config = dict(
    arch='unet',
    model='class-conditioned image diffusion model',
    dataset='photos of arthropod specimens (BIOSCAN-5M)',
    train_examples=195000,
    image_size=48,
    horizontal_flip=True,
    conditioning='class',
    objective='v',
    cond_dim=256,
    targets=['order'],
    num_classes=18,
    cond_dropout=0.1,
    norm='groupnorm',
    hidden_act='gelu',
    weight_standardization=False,
    pixel_unshuffle=2,
    widths=[64, 64, 128, 256],
    blocks_per_level=3,
    scale_shift_norm=False,
    attention=True,
    upsampling='transposed_conv',
    init='torch_default',
    residual_init='none',
    optimizer='soap',
    beta2=0.95,
    learning_rate=0.0025,
    beta1=0.95,
    shampoo_beta=0.95,
    eps=1e-08,
    precondition_frequency=10,
    max_precond_dim=1024,
    merge_dims=False,
    one_sided=True,
    adamw_lr_other_params=0.00083,
    max_steps=9800,
    batch_size=256,
    epochs=12.9,
    lr_schedule='cosine',
    final_lr_fraction=0.01,
    warmup_steps=290,
    weight_decay=0.1,
    adamw_weight_decay_other_params=0.05,
)
Rows from block 19, named by matrix and row number. Rows with one number belong to one channel. Each number is 500 + 50 x the weight over its row's rms, rounded and kept within 0 to 999. All counts start at 0. Numbers have three digits each. After the name is the row's rms in percent of the matrix's.
# convs0: first 3x3 conv (model.decb.1.2.convs.0.weight, 64x64x3x3), inputs 22-43, a 3x3 kernel for each
# convs1: second 3x3 conv (model.decb.1.2.convs.1.weight, 64x64x3x3, transposed), outputs 22-43, a 3x3 kernel for each
convs0.5 083:506466498425536558460469430522553516530439518550521483587496476459539491574553530501424526444557402453477480404494524516455432493435521398482489518452574491493493511490486508478507463452533486621481515384475575451503517514447497553482470519514503427500484495517544554588510492461513522476478436569468499456546479472482430520419591561497574554553439465568466452460547496517574572502548464567466529508424525445532513459494576458537463492435488507451548514350465506555365540434516513462425470494463513538496560542460515560453552613498592497558565457532566488541505455560434490462519473471511533525
convs0.6 126:473529527490552444490476542536555531556539468518457490503557593528555510523567463435485493512505547422444492477453385467517563429526487443527420488507507491486506484461482533444563444634436517514548597564483464524466507514528529422459494499489500451472545517509565506539488487475462481436535468419507469485473534483463489520569488492496437584454516545513504553606473578428534396526505500493554450479521558529475491454386615509512421509407545492504569483568457404449493449506419464429564481534559520625527574430512514468500425545524538462502507420518444468645619499426405451405413450532405576436
convs0.7 097:542428530497523533515538489528552554496559517440474527495485560530405519534454471429534509495451483517474523513583538564519497445501487499485447570461542452503488563423472539519524552516504441387469516438633493492438488471427472688436433521510555385441500633455439408492526534488504498499480537507524462506509434561512482513471556507507534556405472480547533515559516512557500512442546465414577421416635556501487503514471539558559519463307549465475560580436468525519460531402522478532538543596490551375489418499486546595474538451476474467512507471481452481482497454520462475488457474516560507520
convs0.8 099:492539479507463463481508509494494447459538502477486556458469543522346475451469508453450500509506557540485465520533485547476508553493487509529494505431529552529421539502517570565419497445434518479511490563423498563534494498513455593476463440494476561572476361423528405509494482482469546539434549490521501511491484495495577480509549550459442428545480491431503466491698613407447572480526475447567503504466470522551579437437494441651481479536601533555495538518503530489523474548514494509479496445417481509418569485488497403489529499536473511478521407464545431457564394573501475464434519570504501508
convs0.9 104:464522485485578478421554460583534483603515452533489438533457474571493530473509482583515561536413492471516533541500514607505479558526532446403478448433517476446481473444465462564485501510508441556558535463527523544481453464521526537505506470550452577505548516447600491454519568470510632500561513462498516512637414555489384523480609540551430499613376512485490574427461502495510472404496493355580540468614478446474446520522573427443472477471485503492464541472440455468498662504505482482484576492503629357506589554499452521518493552468532472468463526456455499580465545508478478518594509511549505472
convs0.10 093:527473497499537477547440557529501548478480493470511496472537530578522485461376477534413473487522584462537500483449469445560470476443487494467444518382468507442471501463519538503463481472533496416563565510470545618535497518441470454518518514487492540444472482481497537459500529394537612511554535571480559510520490506476509480476458436468535456553580533553501560580570457508476523459581464574590510456547440520519406565535496569505454541566450441491519600442569559535500522440474539525526540504495484503461551577560508428515510446452531490600465497423491579537509445450450421509489406596511450574
convs0.11 107:447473474553537495488546506530450501484478527415509503488416547510568517485512496535473481496536533542508466439510468502496517498532503496601492528450456444440476459553501529480489500632492513477467448534466458464528553445494467440465544509536485466425540430422547345531491508485570504447576423489463521488518415506520476462519490425568447506434537390465572415462383490588376458485650468493411554509463454496471494461489488417521533507401552498447425506464565496466504487632514477510476520493390497292550401590457451555496505422538422493527477538416521397494466562486559446560513367485468572517
convs0.12 087:545472427509481556515488512560543505438527572510493519508453529457507480550486496464491510543551518506533495516618495576467527534572625500572519485501506503468448518520452471551521506416492584503543558474471391563519535508489513486531487492535510456550445528429530439505481517468476411498435442560460465446464531521484507531534478448552501511508484499483517404485535507448577508528520519560421541590442475490494496565459480389472504519534502473388503507515424554482475525551504514540559498477473534523598420401539582422507540467468462484481546538379502506443477439456461529485525562575495538578
convs0.13 121:467490504579546480454533499534502510485581538457540520443534550704489446406487468460510462599433529382466498491452447445488465494448483469406448413430459511468467534472516448502482529520471555465535459533479505445494496487513516435472491519502527483509420506608438557519499476485444508487479556432533486508444420457439490502464507507501474493487463507438472503453443537521419413484479515493531495555504508407484491509450481441470472435435610531526481565460473563433437425440469469512493466529501541638528543574509504492513517401564436496525463525554339664506558590543428454476416464463467449451
convs0.14 091:597575496482548509452460554552455487577464459492546484542611342539405495541452440553509456482549463495521485499430479527532519468417508456471451508536481559563471476557531518558479523525452541539473555457508411519466491466474493555542499595504587454539499477494422508459480482477526509569488554381507471507558495570498523490461490538498618547538354469530518528424584576514426477533498510540513587551495493481529490457539554404566543475436443511476416459504480466528487509512558488502538559397505463398558519540513493498452520393479552445492435519621411568488395611568445468435467562398494521446
convs0.15 092:557521514483427500598539475447476462439483428524487484540552497518532516457413500589473476560536544497483476543528536470477479577419591507544485466505535456473498552502494474482486479490565524488523522551450498476416471514509487520529486428472486545472498527368559532467570427527519466563553488380476520491528523495493559453513570512537560485564456500588538579520480448426455440518423481534363476544518511593456494595514491550426522566436489427413488479469502540444494544450547545480528477481475513525488465476418459549600478444477487479604474482569396464466426623443479562461579594562485502415
convs0.16 087:505524595599425511519562515496461498505488492503448587500437459480384561445501584494513499516529508463546458502459504506527492507602477510390418582421459532400562536514481538538521491484521490516535568626502521527512464465456539562508475539464523542514511433444451654447524509520519504528487501496464551452420481465458540411533488434406487478588488570440511491473348432622513508479561529583468479461617527475561504459536450505480375511489533430525531498479483475554540484589514471542424462568410388423359483665582522497532500410472539388543514539506399490459487541508500506537442545452479527438
convs0.17 087:519496528484579559533426521509387526471483512488494496553422478427574502471462485516538504562600450461558522527458506497516455543405469558531422526485380492519518502544401516343486520467476544506564440417491559497439485516470525521494505494508501416547467370491536552459441505544444399446439489507476488436512376515509491493479415528525457497465519518537453434481379475452541476583462499503547529566492497578561583541542545502398531503533562407409446487536564590559509482419504502485502461532505511457512480527476490478475474640529439478478482552504511467610455397566582526429478566506490542532
convs0.18 109:543550480509415489493486529492503460511680457564592432479599516469420496536320550482524519436522541515498434465457569508507474524441445406558488513586475484561545562525579529476500454526490474473370478508498532539488527430487576452541486492505493496467489543623524494403555501522513447520404501578497490477420607506505474482468611437406574387590568352508484546474451500494484458479462469515488459493450489519507408482581429477544545456504508566488489534553533515493412527508543514531462461480455494274488454469524542508545540458375511458487517601479487506427545531541518561498464594452466497468
convs0.19 096:560520525502415552465508507453458463501499553556566468505454441388646545532487448458452434498574479501478502487510490476482470461455487482556544537439556496474548494575481542439506486525527586551492471437494468488482487528390504413513458502466529471510464554367572544472456501601503567458481568564504427472479511451483561494428563522495460535552457461456582478609372499419507491509502516501448498404499537461566497508541516545511516492555507511509539516554464537447447545510527493516492496576503614607445481538498555392501436467464431478499533475596552560441487536481534512483430534453530504477
convs0.20 094:574560570474437515516601512507419440544549511512414492446425441507388452387530520490490563485487557524522546522495567528472527573498506510541491455454521477491440537449542538450512488472494471524568557512452506547458469570491509573503472537469541556442523535435445390546493452518451628527488639533477520475460451460515568499453392522456502469430492522483450458542412479458562482554450477468571526426479532467613481526553538562517464567537500517459583437498518521580527467545514538520554455540467439390406506471505585519501483495473465469514475473409504562578430539446463528495509488491522410515
convs0.21 105:551527520475551500440517451453532538503527452507421413521597483421396449507451521442548506411519499462551425414533425454656523499503479496489544463451518529433507509446454513605532526512403437529545548590541478577474526474443478486503498499459453520528462417503474519557505511515511480429475625486474546465405591507436534497451550482481583455439518532486524490537485483447485524475549519556503459497517489500545523442479486447462558469533535514522533588474519446500465457594466503454430473502428455444489436518452495519448462441499396527512552540439504475484473468481459500516437515537486507413
convs0.22 096:542471498524450547536547522549454486517517542485502494402570547513443578482492575535475479532465503515442524540541531438536465423521554467558553475570494530518530466461496492500432563600449577507519588448566520374573513524507481493485525479495533462482462517492457604547518462565474433504531517566444479512513517508485500529476458550518529574534520376463457528549483574346447421551438461578300507441468537433537496543569537500465449560617559586547547539459523529515455530540523527454479465461534446504453523501471513454493534539589487497479543511510622563299445569434449480494461519488524515502
convs0.23 096:553590508503406509485545516463476491481452485545513485437498436466495448570460448529625453464524458543559485549486477443429504430553469480383491497596436480492497511571458416637546451551453478593480582501556551485454441556528539518486501467532508437377487429476582435493504531498516519408489499485514539487445542503427523464514548525486467498544509522485464548547492494558577546532438544485552481439472541484478623624434531450464582449462591549602433523582550428493542559488573523456447411500535453610544490553512539491491473542556477499525495617554559447466453509583363500431556584491446545508
convs0.24 117:508492483503509493448525498491483559497538504506495509482586451545439496470535528528524536530364433457522500506467544460484506471499534469502509489531492478524483467427533469533467550408440542466506451440453491494483483474476446476483526442488571452434486558551541490468438529539509277403433529541507510495519522489477513538508493500560428505520460489557504358724889507463596496482512491527523454517512504520480459415508477505517498529454485505414522467534476520477463466496479497475499523551427423590465483489495526472495498535517466492473477498477608584486433585525464424574435487463623508502
convs0.25 103:549484529479629536473539496479523398407416575498432457428580504468483590535500544459469487446492474492503526510524525539444538521515507486534504519535478514551491464504427530461523522458508500410533502580608486541450512433447454481507493515430502411532490507468465540544454506476534498523515534479499477451500421471537490492478495487473488463557517517484584518499439521525550458452501545643414469492460502545464546437555476429604543473538491416495406521542578486446524511553425494493489540490463379421431618504499477476516487372489566502488429498485463473556500511503527517484473574518516582467
convs0.26 110:416472522582507585450553445485548463485568507501463462515509478592464505467483554485475467469517531396460511470428493450549509469394558454484515476455537501481507476477480467499515487580519502516552529507505522566453479492529514489578519436515502476525549452514514643459429478509442522526489502510512512466499437521574424525536553577543570567470516491458492532413420383410515476568494469498460616459547458453494524491472477436468415508532553490476525442500525378492609490441465451521433562466568459498448486467495456546497484502484481480498453400685541534497342512447457392530419336501483545547
convs0.27 096:442442501502454530466470498489436518457443508475499411454498479452372513545530466517534459506650442444431535463410514489531606541479462495513473510358452483537524425490548490487507499450529401507498565591610474514483514493512495435518587527529466536414428645512453500476507443518514440441448471406521498486570553546507423468470463481602433517541549484492534510538416554402535462480429497548332562575551522472513550450608468475457488502538436503498556510414544489492543531530518478418481466545468471509572557509466489408593488338491516506471514526501463660470521471461570496482513553508506412478
convs0.28 087:470506497510451456541508490521564483447493457524483474601384522552595523537395474562546477490466521393510476456512579450553532519482398489563435475546508514562502487466454476430494517545445407463530528470520537607501505455521450400459474483547526440520648354531449497462474507454491508454475490468499518494504540550518552544563445559582515556515569456477520470574544541538413534523567497533556452439532489567406528579527547471438495470494567514516429324479425454533564496396449509465564483533472505485509555495440468463491543411557521507478524517500463575420445583543494595544457324518515601630
convs0.29 108:508536509504562482463431355499498528544418409427592625517545536506484412516440444489530472470390531490542524456503540439486459472485471486500522603491476514458518444509490527498501483442495475510469564412552508586413495440454530494553559450513484488511499592474546479412474527494504512477415571570509451527544311431451714584466518506465528465534553531485531474490346618525576485527500474517536521472486516481463434546538527547457481481531580453543503487453505519505420480419563529470556543526434470380681587585497495492485484490469467559552463490497466532412531470546500486518512450514505444410
convs0.30 107:554557535476584496541534508467467545534465503508444547487542562532447454428503499509519457501524491426470538546578543496509498469552471507465486527469484527513553523438487579459521489457433503547481466633577511584545437509458461350510489493442520533516420378598436633600519526472500485505494517529475498498520408500442420533489529508530521479537480506556500514509548510564462598472533486671467543491471536444577494452525555479490476560582471500357423531455518475484467499603496497480510496476470489469493462607530546548499541304526501491562501582471584631486424501473487505524540555521499498511
convs0.31 106:445425484495442492518481433479481509480422478514484454476365567532548481474434492503398534486527498500509515491456509569411499487542466481340536485449503533455542484556439533444527479522494444406569578441515529561497485503485530479482501500520479498569507551482544534528489580517537472500519529505502477558534447524515534520484491442504589520454510463541474527466408441508669469520482489507472513497524461519396467518492581446592530530463579458459521477582493429525491452524505450508458526461505524292394477448467472486505522459474489467481520530502392359405483562523403469507546528543471431458
convs0.32 089:457515481478524500488418496511471513476558433547517490624491515537475534558612483527535531517445512542445539465512547487425422535402551508518580474464473531401574431556474491537542520495489463566457530486398539384581536538494491447462485542509566431496432586573438535420509424481511454459566465503537497522492485461493557455529512520519424521522517479464478461404541488454554429458497570430519441515539493425454511445506470571522483541405522570475539561435474434528521508497552531507477532531514473439572580530489487513497539426443540478492500464582561423507496403458528495579500397561541466444
convs0.33 101:488509523453516586487540456522577475527683389460624472601563420512471481526528558502524443529543420489478443480521515521511457489478433535557486410542450448461545522503506468528545553382461515489535503494581537502527504486503498482559448433521623497522482526481533479469447588456459530540475389546536505489511462411515596394599502395506460403425592433536480559536493541435519524486526553515511483450543518450506482503517452395524527467498565504482486460537487519444511549505549476534443388459502533448460513443437519511455511501486457574523448487500479436532463488455488425505506525420444618518
convs0.34 102:389525502503518480502475540499492489525491487529485513551358487364582532493531520510470506455582428504557529513496483433497538502447489533429492471551537516424488545557482440496504444513523491546541499466419537491522490503514464530497535472517501449587492536395530519479475589482396516445457474577479493521559460516472541508543449510327601520486529536439606404461385573455530491526539425505448592556503477455487525500421517520519481518565453469414531495489435464499523526548491506448466521556398516364534513553504519557441453508470439533487436480423607358510491486437433441476594491453505496472
convs0.35 102:511397526547480489462472482515493532507518481523493477555606432528448520570398522518458462558569575412501460505520431435540419486599556553374569486494441506514494585539468478512420481585540453535519528441588444433497533500473541362515474507538451497454466483417546464548548595482517490421457557468522518538495466449485453477511437431427542458515530523525449497365408352515612539526464455471588444471393553548541475477452493482536403486418495506513510572466433491531501495548541436470433521440467501507400410513511476570511487462503515451469523541564646550527481467410510568541566571470491373495
convs0.36 090:540485510450490511525511473501414545457585605529530462471528522521471530486426461484509479534475488538480435475484459464583562497470458532422548519461543516496550394470521482439517452545473588462538398497507580413525465475538512541458473496543479512538479487494500457467563491515432482440484458515500444471424631484534421362352512459446609492607559452474526485449523499461429506572485493462531501424460454574521492551553498490534444583426521433488431431470526426549545516509486460543433479634512556523369566433450382494549464580456572576478402620495503435466564502494514542568469465381538551444
convs0.37 101:496485560535558559523520455477509520430657583482453447551467478529475528519521535423520549524560445507477464482463469552575607473474498449383463504517414516471514449440478494492503550522489503468478487424556513512530544515512509496552470527577493503465453513455505475579472516503554465474473514545417423459507470461416529423505642442438546529442471468513546567480429488463550452498479449515475471586425529466533516570513513480502553550573442593462418524482603436494553495519445517464515506571377430571403407533508512446511501460494505510520547543549418509440489548520497467516467549531520444508
convs0.38 112:508460481546463565484568437491436464429433576492457471526493584549705488475442592511494472409596416448420513453461431423515503495431458551439494474548536486482461511513495473490500497470500562496525515407535523455490472491542479456536541504489435502515496527461525500567493509544515559456487479437500472506450448470469500432539509519462434602488515535464496487506501481466543529425522506528390467601576437480458443434452546478489438512597446499547478500471557457438465445582424418481478441549412555434474445490461488503529481420540485544482565574447566622412475464592411465435488526413435470422
convs1.5 098:552453475458422538448502523484487508493572516486532416508487459582485623444466514473541501531541446559499522531578530538515445486427548569551519530496484474525561552477524436514573452525489464455533439562454569467500535513537445491478523632453502494540569547522482489495535504462580414510477513576602476582492417541478448492449537502441516559502391495484437546495566493506510513535472520506514419463568498504577503479386545450524523543489490505445496547500475528574465531591456557457530471420590462554517512493483445447543583442471469540478459438586535494471571536418502519538530600487562384512
convs1.6 130:430598515431582463586526498514558552509492455467466530578406489473499450450553496505501523456587510385461499519494516482444462456520484537542572362561526456461455520495507541520466451491490511598492447602511487525480454455527497577532476520453560537507509587514407570456509501560452489444506462495482413507517546580601508494519607484448580486497484544600504406544454430500438525435466506395466595545531521527539467549401495521543540474436496585512539524492463524409497465618504446432473479459453361407554571579493460496437622382457556459564533475457453518519502464483518519513472448510492468483
convs1.7 111:485379511491548551502453540543489504567222589496462520419553471594467568457523509512538520471365545510564480505516515445365436495536563494507554514427440507464499541461517498528499541470500498548509485441444456548506419442440501602454521552491457521473517554536477535543466513516531451504553485546493490512529308488552480513541513528585422534529442558497454418401522559516528440451541510517551405483568425512462423505562532476463487529499517527517495451444505454510514567408526453457432479506527504587467508437447492493430470497559498587515495432460481501503457513502500524476486587458488462534
convs1.8 103:392568447434451488522540506512559575540496580498463489425479483496508532605449447587512527448471494443498504503579468424615475390506509499541482464527502524508459534515495530515487499416520478495458533543402453605481429476532466547566451503512588515459515442525532516505528538475402435477528536471394515470568519547566531471497440503557514553538474472485523539475387460462516501509548506514444524498495504461458534555430489552483462458505431476513444484435565431557464409498517547508468464460468631499550458525553426453553480464484497596546489516528395590436599503508524322499430519608558547497
convs1.9 112:578469477546548414439565409534528487526444510555502469504396499552412533503569433470560534528538399431556522455596426513556387455535478492484571481449650525499482477594525506522484573460513463515365549572454493542561517451525520561492554497404496525440583558501455438518497514535491529402479374564508559534473479503464464611486561447518485521510459480529537557447464605446530509426518585429489530434448606529500527483459591511551499523536510427585444464438504439525436460507426548450522498481365483534490603484453544542429427468566414496511498501515444545529483513504488490472519583471450444466
convs1.10 098:452499572518438501473535505478592467427633522513416569501527457461499496509569462406645506497468426513450448444412539584608523527518435456516430564533452522611429459528501561442516484560450566526527586473472508479505437491548504519551592450440504578550353515550512434559564504519407477483507399478496497587506462519488554436540504460570520511482514466534471577541434426484454492482560484449525395535492555514418541451531514516535497535605482462483481452532449400539501541563539425556402442496493611468531504445474436561444494512466432641456513553503550453491505519545462461527524570522486517479
convs1.11 104:460522444475423482538567522546595536495487541521476472448400596506509473526518503576502548514584448617473503536573504499394502535558508556434511557431563561581477508476506434525492556477476562429561452452517504443500464448509464516530534478573437365491539388634514463482501524493561505513480476456588422533514570537506450481500564570569434545530446497489508457501427471529507485491539531368444421425496480558503460504529601499452400509463507511515429493493490509388493552521537556548413476375489437507611499522473499436498414530541455535573520441533454520594494551498507537468487458595509530491
convs1.12 101:565441452502472457545460483506489577479469525515518540422597632493438477528377446453533512545461473531549432501595420483521482451513561423469489373501519489525497418589405507486542566505457544472536480499463480527546486587517428514467466483501493386531481486515414505520499504455440514439506459517520569489459311449551568389478442525526533438563480433500427458595510447524426457504544534455527480501512491526478537430473425574588420535454409563552501586477508451509560552511509500507438482661437426505565487541416554552539438488485453620498582519484509383470547476478548496568474536484560410443
convs1.13 123:480544417545512323484477454503564397443504481524500544427521393465423618445533474463529429525451565476450493546478470455577555540461489516508468642452459501574480523442476530500461484447494514603539494515463485522549516555544574548605490556498546531449444562389491552548493442558566500500517389475470479384416399583527482530457504592446543506457554526521567566397599556566460531521537491515543438507469469519503432469501502495503533556541424505455490486430468448498489444452472403456505521492449516507498545484506493406475456452517417538453563481476581504408528499458536440515409579452509469485
convs1.14 101:486458577469577459552409465503390497521453534500534524512517380430468499485507547443429566499572472458517523527628504496423418564539444456427527626501394594470464528426411539582508476559424484492468549547502461513516530547491432355541544476552467512446574515503506504565539428522521461534509434454472563448449620511485475499475500541534486503516470581447479542561597470481520450496466519506403506570465491550542502478348485461490563478444473447410490476502501470541537533417517494550438517529460562474428417546566470600473479579473495497516566413564521507448515465498507499488495386563469529527
convs1.15 091:560458463491501461394520478501476471585513476556500494482513449497629508498489531500486462548498547474513469469464480540552479590434468507575579462457579505472480419504564633478426484517520476514412550551545443523442551572559428516459551566449493499521543490515540438484491456513602421415564530457540437508446584521480532550524433507521459509468531568509432421601574431405574540486496436488495482520471472467479465408536483519493456512521478412407522464527516516458515500529511504514473524513494491638448531485431431554467448545511473441532531491544562409545514409529483414615480484445457564520
convs1.16 107:435465461460509471407564538440548452566491507501504553516516469399537506477554532515528466454456477469537500554487512560478479495459539483566438513592483522593443425462536550533497506490499524521523479420569510487523363535531532572476522424484526428467483648378529484527583581574442470496478490497480511512565585556543550552498454498498542553459458460536379436553575490482578477567494480551464533456453422546498481554480519515458475488484499519418439523534588417585483561497413486524611421502534589410520518390528363539413644544583453525450550376545484646492491504472528526477489536514516525535
convs1.17 108:569571498555400478487602486523479485464526503462515511483414487514476497476575442500415514478563467470427495479507471498599527494526445517478497525525588504526478521594509480471584453394612532521464533746466512465446536484490465591435496497549482499549497593448511453462411514525525642545494577475537584544465376490550547476491392526518565479523570535521551471521599487496475501501397538488593458480513517403506481516575523514366447478456509460407572516564510502598471453400557506519426499541532479582448504495513538509467454607505497524491500608512482333494491456563536515522540424502474428441
convs1.18 109:492552527559574544594585466548424438455430484485491510476479426469506432516558511582418503531432454503480449491427550479443437458581559524412509513563454492526524555554583495583530477447523519474478451629505503462568531543544510599471526585528509429411530526423473454462457454513562406486479412467539511505502546535578435482489376499491352421475508485577526577452452554461533438528371509527410561563522536530432467577484502514466558516484542500406533441500488537427469534476464504501521444511591467455509528512553471498489515558484594484501536479487548444459484518508451466480508443503513507437
convs1.19 111:478449530551456438483503504536477447487515472463485501479499493515521541552528500548472481477622490523437565496501552576575384522476527518513478494475477476407505567523539507420475390518477521529518472541481603461465460549563503654478531538460567485442463574534515420491507467414542334519544466515441479536517493493413511483452565420564571491445389545469517543459430456463435536484419518469447447519514485477468525515598533541552481526402530539530474492570512478392551564588415536466465546493432447477534530468521477558486526481533470543495534516482474609443529578466485408541497575502526555498
convs1.20 089:436464517517509586436576519483543462520467540533496512512498555518530463495498500521585490396399498478568487529561418512523439471557484468504466590442497569495489550476501466524521529389501481473515556486489556455529536504483505451504505524601439570498439491581506577443396560544540485451583512494485385536483541455540501486397551502558589430539428531497573488493383516526524508554512522417465482507568378438516464497505471479521455494468522460532511567428463500565428444627579542456400618480440527367487388589456546503432415512458495482531543599405422597535528450488504460498468531523540515468
convs1.21 100:420459576576390425509403454530517462502562522501511506449560551412419492518450507490503523530424442504519451497521432490378521454556488508585501449442652506453571548430489499535473537507489492458470493617521578450577455503484486531528409497543515486515427574556440422493546452543504521452465464423482638520473569527439530535571460466481423490457541497449482585523466614479472457568541516456486504496494538535452489412413535516503530465431522518392435610448463464427508535479493455470457480553515584494453456606416476477543524470579452496495485491534431433558489467462518503489491525404445398560
convs1.22 096:444538514432491475436580561490536487513521505510494465578471487527504487421545490527487514490498513478506510492513468473566516493480440440507449427415412400571568508471495519557532521456434503481535587536523442456468522522469362617520512483416562494492483542496473465535440516540582523472511569524532441503530544446504503437549516496585329513433503594588501440529537530462470524468465530540482481561531457526536544468459470496502502424497502598404510535428491525504500465585492441546433450481456426583478577517524481542493459481521507481496505561523580553432526571461471502474509526487498463527
convs1.23 095:506478536468527472441564433518573449535477459548475475447602541474521461483481533572413495512420562417468547468537561424530455469600505519470529527461418498544503511492539431463550570404434496512427532586499466602451398520556513461394496598518505521466494545502533569439556486583434517453531446545457515585489538447525403508538466456511571508549524541458443441602465511538572431503463561542370495500462493467487572557580379478447459474421551491500448513453486465446552526550456471536560444519451568441530449537516424533462474457494521504538444542591592463523422511538526507455483586430522486581
convs1.24 104:528530571471639533492557554464520527499528498506470401565513460586388544541429441513535556537324544532357517459482479515508529417437460445484537439535477487475552566504455516483502561509509501476477575284479546452532521523481511526424471576547483532467547466518515542519520517500503506480480509510494482482523481472522488523541465543557485507509566499539442477509229443539570451510508513510503486486458436523479486531556438503596541543476497526468526519540498505485436477476534534592517492523508494472601576427514453560482512503471552460488539558482452302526412524503533471564471612467434596520
convs1.25 073:490455569326467495497392480460466526491540571519493428494516454454519557534550490473490532570496561523536495482557487376421535485492522522475539553564472559570425516510550483498520511490509462462522443567543568500525551468499379523547549474541480484516503485518451642513543476484527531501411551447544453534442568526492424484518466497564534530463459545542495473537544500471404526499569492497545452464472564500456514586476593508481490461543500520377487500556481519539499534473465505649527474507548428510442482444598494405505456458572506569474483437514431537545611505464558486453424463511446504516
convs1.26 113:525483593506519402496440514508419483507597448531426576487401480529490581482534543467457421528500415509491583456431520493487524543555444544436480484505455500404512513573435479519458482454550465462528483485461537473575418486486520451481511500440566456533448631514517426470462510495406398553551498431483565521520374479435610542507523533506591509496428466464431495501485612532536483516524485503546572515443538554627493515504479518430523472600507494387543458425519487509447515595479503604446514475541510447449513457532509510484485393513518464507538455531479543495489567519509509475476505570522561500
convs1.27 093:603499502392608546488583505522464531456498513459482477469506424431400525499569510444503461479464466505488499479509496459588508484466444473456576388576578455485520535484474569439473486507492488553426429579572569424462453552461378437598507576469452554553572452524496451545528470504585448480513476616523510444472579483538469421532469433569486526541485504534476464508531612510521431529572532490598383561530555487500534495538418521564452505462478590517437504534546510566401547463499480526484555489446423542465588524398497510561549578482443477506505561534525541440548546488566552522488342506514548442
convs1.28 089:538495360542594481478553522534589448510431451512506477557528521504436493488603473526442542511506539520448432539393462577473539492524392464581478453538381416594585498458510538452533534399537506589523451346577504435558474496572553406516482507480553437483448553525442472590465429438524560593554399553465508416503458609535498481438483540487472544507502540521590628477378524508445513488492500498511487464475527472485488504480451440636516484486438607511536452469559396471528535534527462420549512524462571440516484489424510556489550431476460574450476498515632449558436521470449413478527512558550457469
convs1.29 100:628482491449428483516445467525455503376421540556512499549623530398331495518488554361425461463429467503510519538475440504588491530475446498362443448499545520425503523511577506509503469507495555483494511484511564482498545417516439565549489493537498601577576503473516539516519568485443499476538476531517437476437549512524518552543453442538612477523431469519585510617516489526515542472462548617540401463480452552511433467491570456502528535539538510462413487500512491501509461655539543555517529526581534469511469533499578457475454465492508519534511532540527564499488526450579578462452393502482546515
convs1.30 071:430498454497432524474405467525479509421460569537503552528428571500558538561465481508368512463462500506463472475438510472500511453551536523492508588514588510494540534572445471630451496432467548489490456441485533534482529486533534537516478501565519454442448536472461628484487431492400643512497481488526439521479401578591554536491534471518528533610416474497552492362435480473457512475529463536507375480512494474482503469521459479381580502559485524426501480417483535506472525463597531631519537498501490468467489465530446452451491693495468428482477554472497488511526512532500544498478471554511548451
convs1.31 099:490534547510591499499560593490572515535602424504403505525439472474410484532543511510449459400524528472420487511464531457392495494427533445477489495536443499476485529454511534456544503448566481558503468414520533466470545496557509434518613448484535499491513519471500540541447521478479553455512438509485551524527435539547496397468464529528685387462536451520395486512701459501495475542498558462595491478495505441484511565356426531506486516502533471522533478505498499515512563601428457638520421493505453356520518510564481557539509466492525504491532559462495544510552554491539468546486496513546577561
convs1.32 086:516443564537576530548439491515475510475489518518542485552387568529516570490557414479502510478480524460504505442585465575505434457530535476625465494469487501422553403563503523503458556460451448586458445444520495594553526468418585452606476459517505418681422578448514512521507436495489580519503505462493403517518479539533465417533580493435465563476508470564477539438354505583557486532523491525494445453504536519607466447416559532500524450520494547552548473503420502581438485474465489535501462521426532570539443508504580503424477587454462535535555574463527441384485567567498491520514524513489489391
convs1.33 090:541469410424566457434526486524507548476522476498548472473439527552508418479502507558493502462429504460535439402464487554462559545535482506545542573525500447485456468477468578510428555508479457629458538426492463441543553470482556483573464498557570426553573480429495570471483497501505467445522510530432519586519473498537538507487433521486575492477470489493497563505476508455537516508453541565488510522482489504361456486497509520495501551475476535555544507544520467581515443564509547538484446543462476369536479456491459471541504517528499512506514419518496409499457392519449383504525552428499535538
convs1.34 101:541487550501485616557482542498448439500514539491494523477494518504560431450463507459467496530510505542453497432515503470469587496496497458399556480464567562610582481574446544484486476484542465470517484530494543467442567543391493515412480428627554438554466477557517510489512495566493528473541377528466526494529593439531482524526519494454580486568489510501451464532547604483460516446499561451532523541506465507380522502459551509443570478573469503487443496438583543480530418565495525410473442443508460537400515594521430473489488514476545518521524480558496570458580515459543465404488426547481506532
convs1.35 104:517514582502551479479549499519490470492531518461571427510523498490555591488388462545552541504534437519510503444579414463517508540500452496489465435602507539534574450509535529573402489394488507450575481522483495437406442418518521554556570481563421446532391471468589488557486482501484484469545513531419487511596536515420452532523457459459475550527478503485479534495499538566480458518600506470443443537429532497459545436490498484480505501576519504435366502514524483462540471496502533467554512480534457561506469487495511537463478505517477558502513538519490629472491512439489495508549372432537592508
convs1.36 085:463522437407352475528443466520552495534475461534412574533533450469526486510520495526517463500580528510462466516567516450640534463525543547568467472451487595374513488483510505579591458503590499447510574536336465589550483532543529487426507470583512547436572417512443458538527492493521462505441369541515581532458441450578453590519486542490523439514381535437472505498481454546484567575518557395446520494533507510505437514476523482494559474456524521470513534533474476545455642575526492492433513553517462557475505577571499439460473398469479473537439561521520359422504421476464562473422621505515534455
convs1.37 087:522527452450600506512501558503515445541467518455477529448563513590478500471583517466483515431530536497532597460464502486569446522550522496476474499667450539553578491475559468523530444562530552506489462555519537486501414551513499502531502544484479594374543421490525465552462514489516452605498506535590561470557354601507498515486535469524544494420480458533508495554491514532460443513519438588629514452502535473466472491465486407543532456469467487420482445479492501496515530564552524554591504485501531589595445441528456511416479586517408630566545471558460456525531435513524449492498536532461512545
convs1.38 109:445469480488351458416566510432485522515460512537448413505512571500512549483408499549479490556570522517524434503477496587554510514480522513474499562581488545469526494553508475493533552422441466505495501530515530521464497538437498406476453500526445609500415569401484531502505452476552504479529483489497450466567492509488422495503591486522468446522509454614547501508472451434484494507472485517573466485516553441467510423492540466426494523473553425348581442521469477644548471589352490499518469480491485615495548594501561441538452463566498564499398444443453464566514490597518532494403503417514596512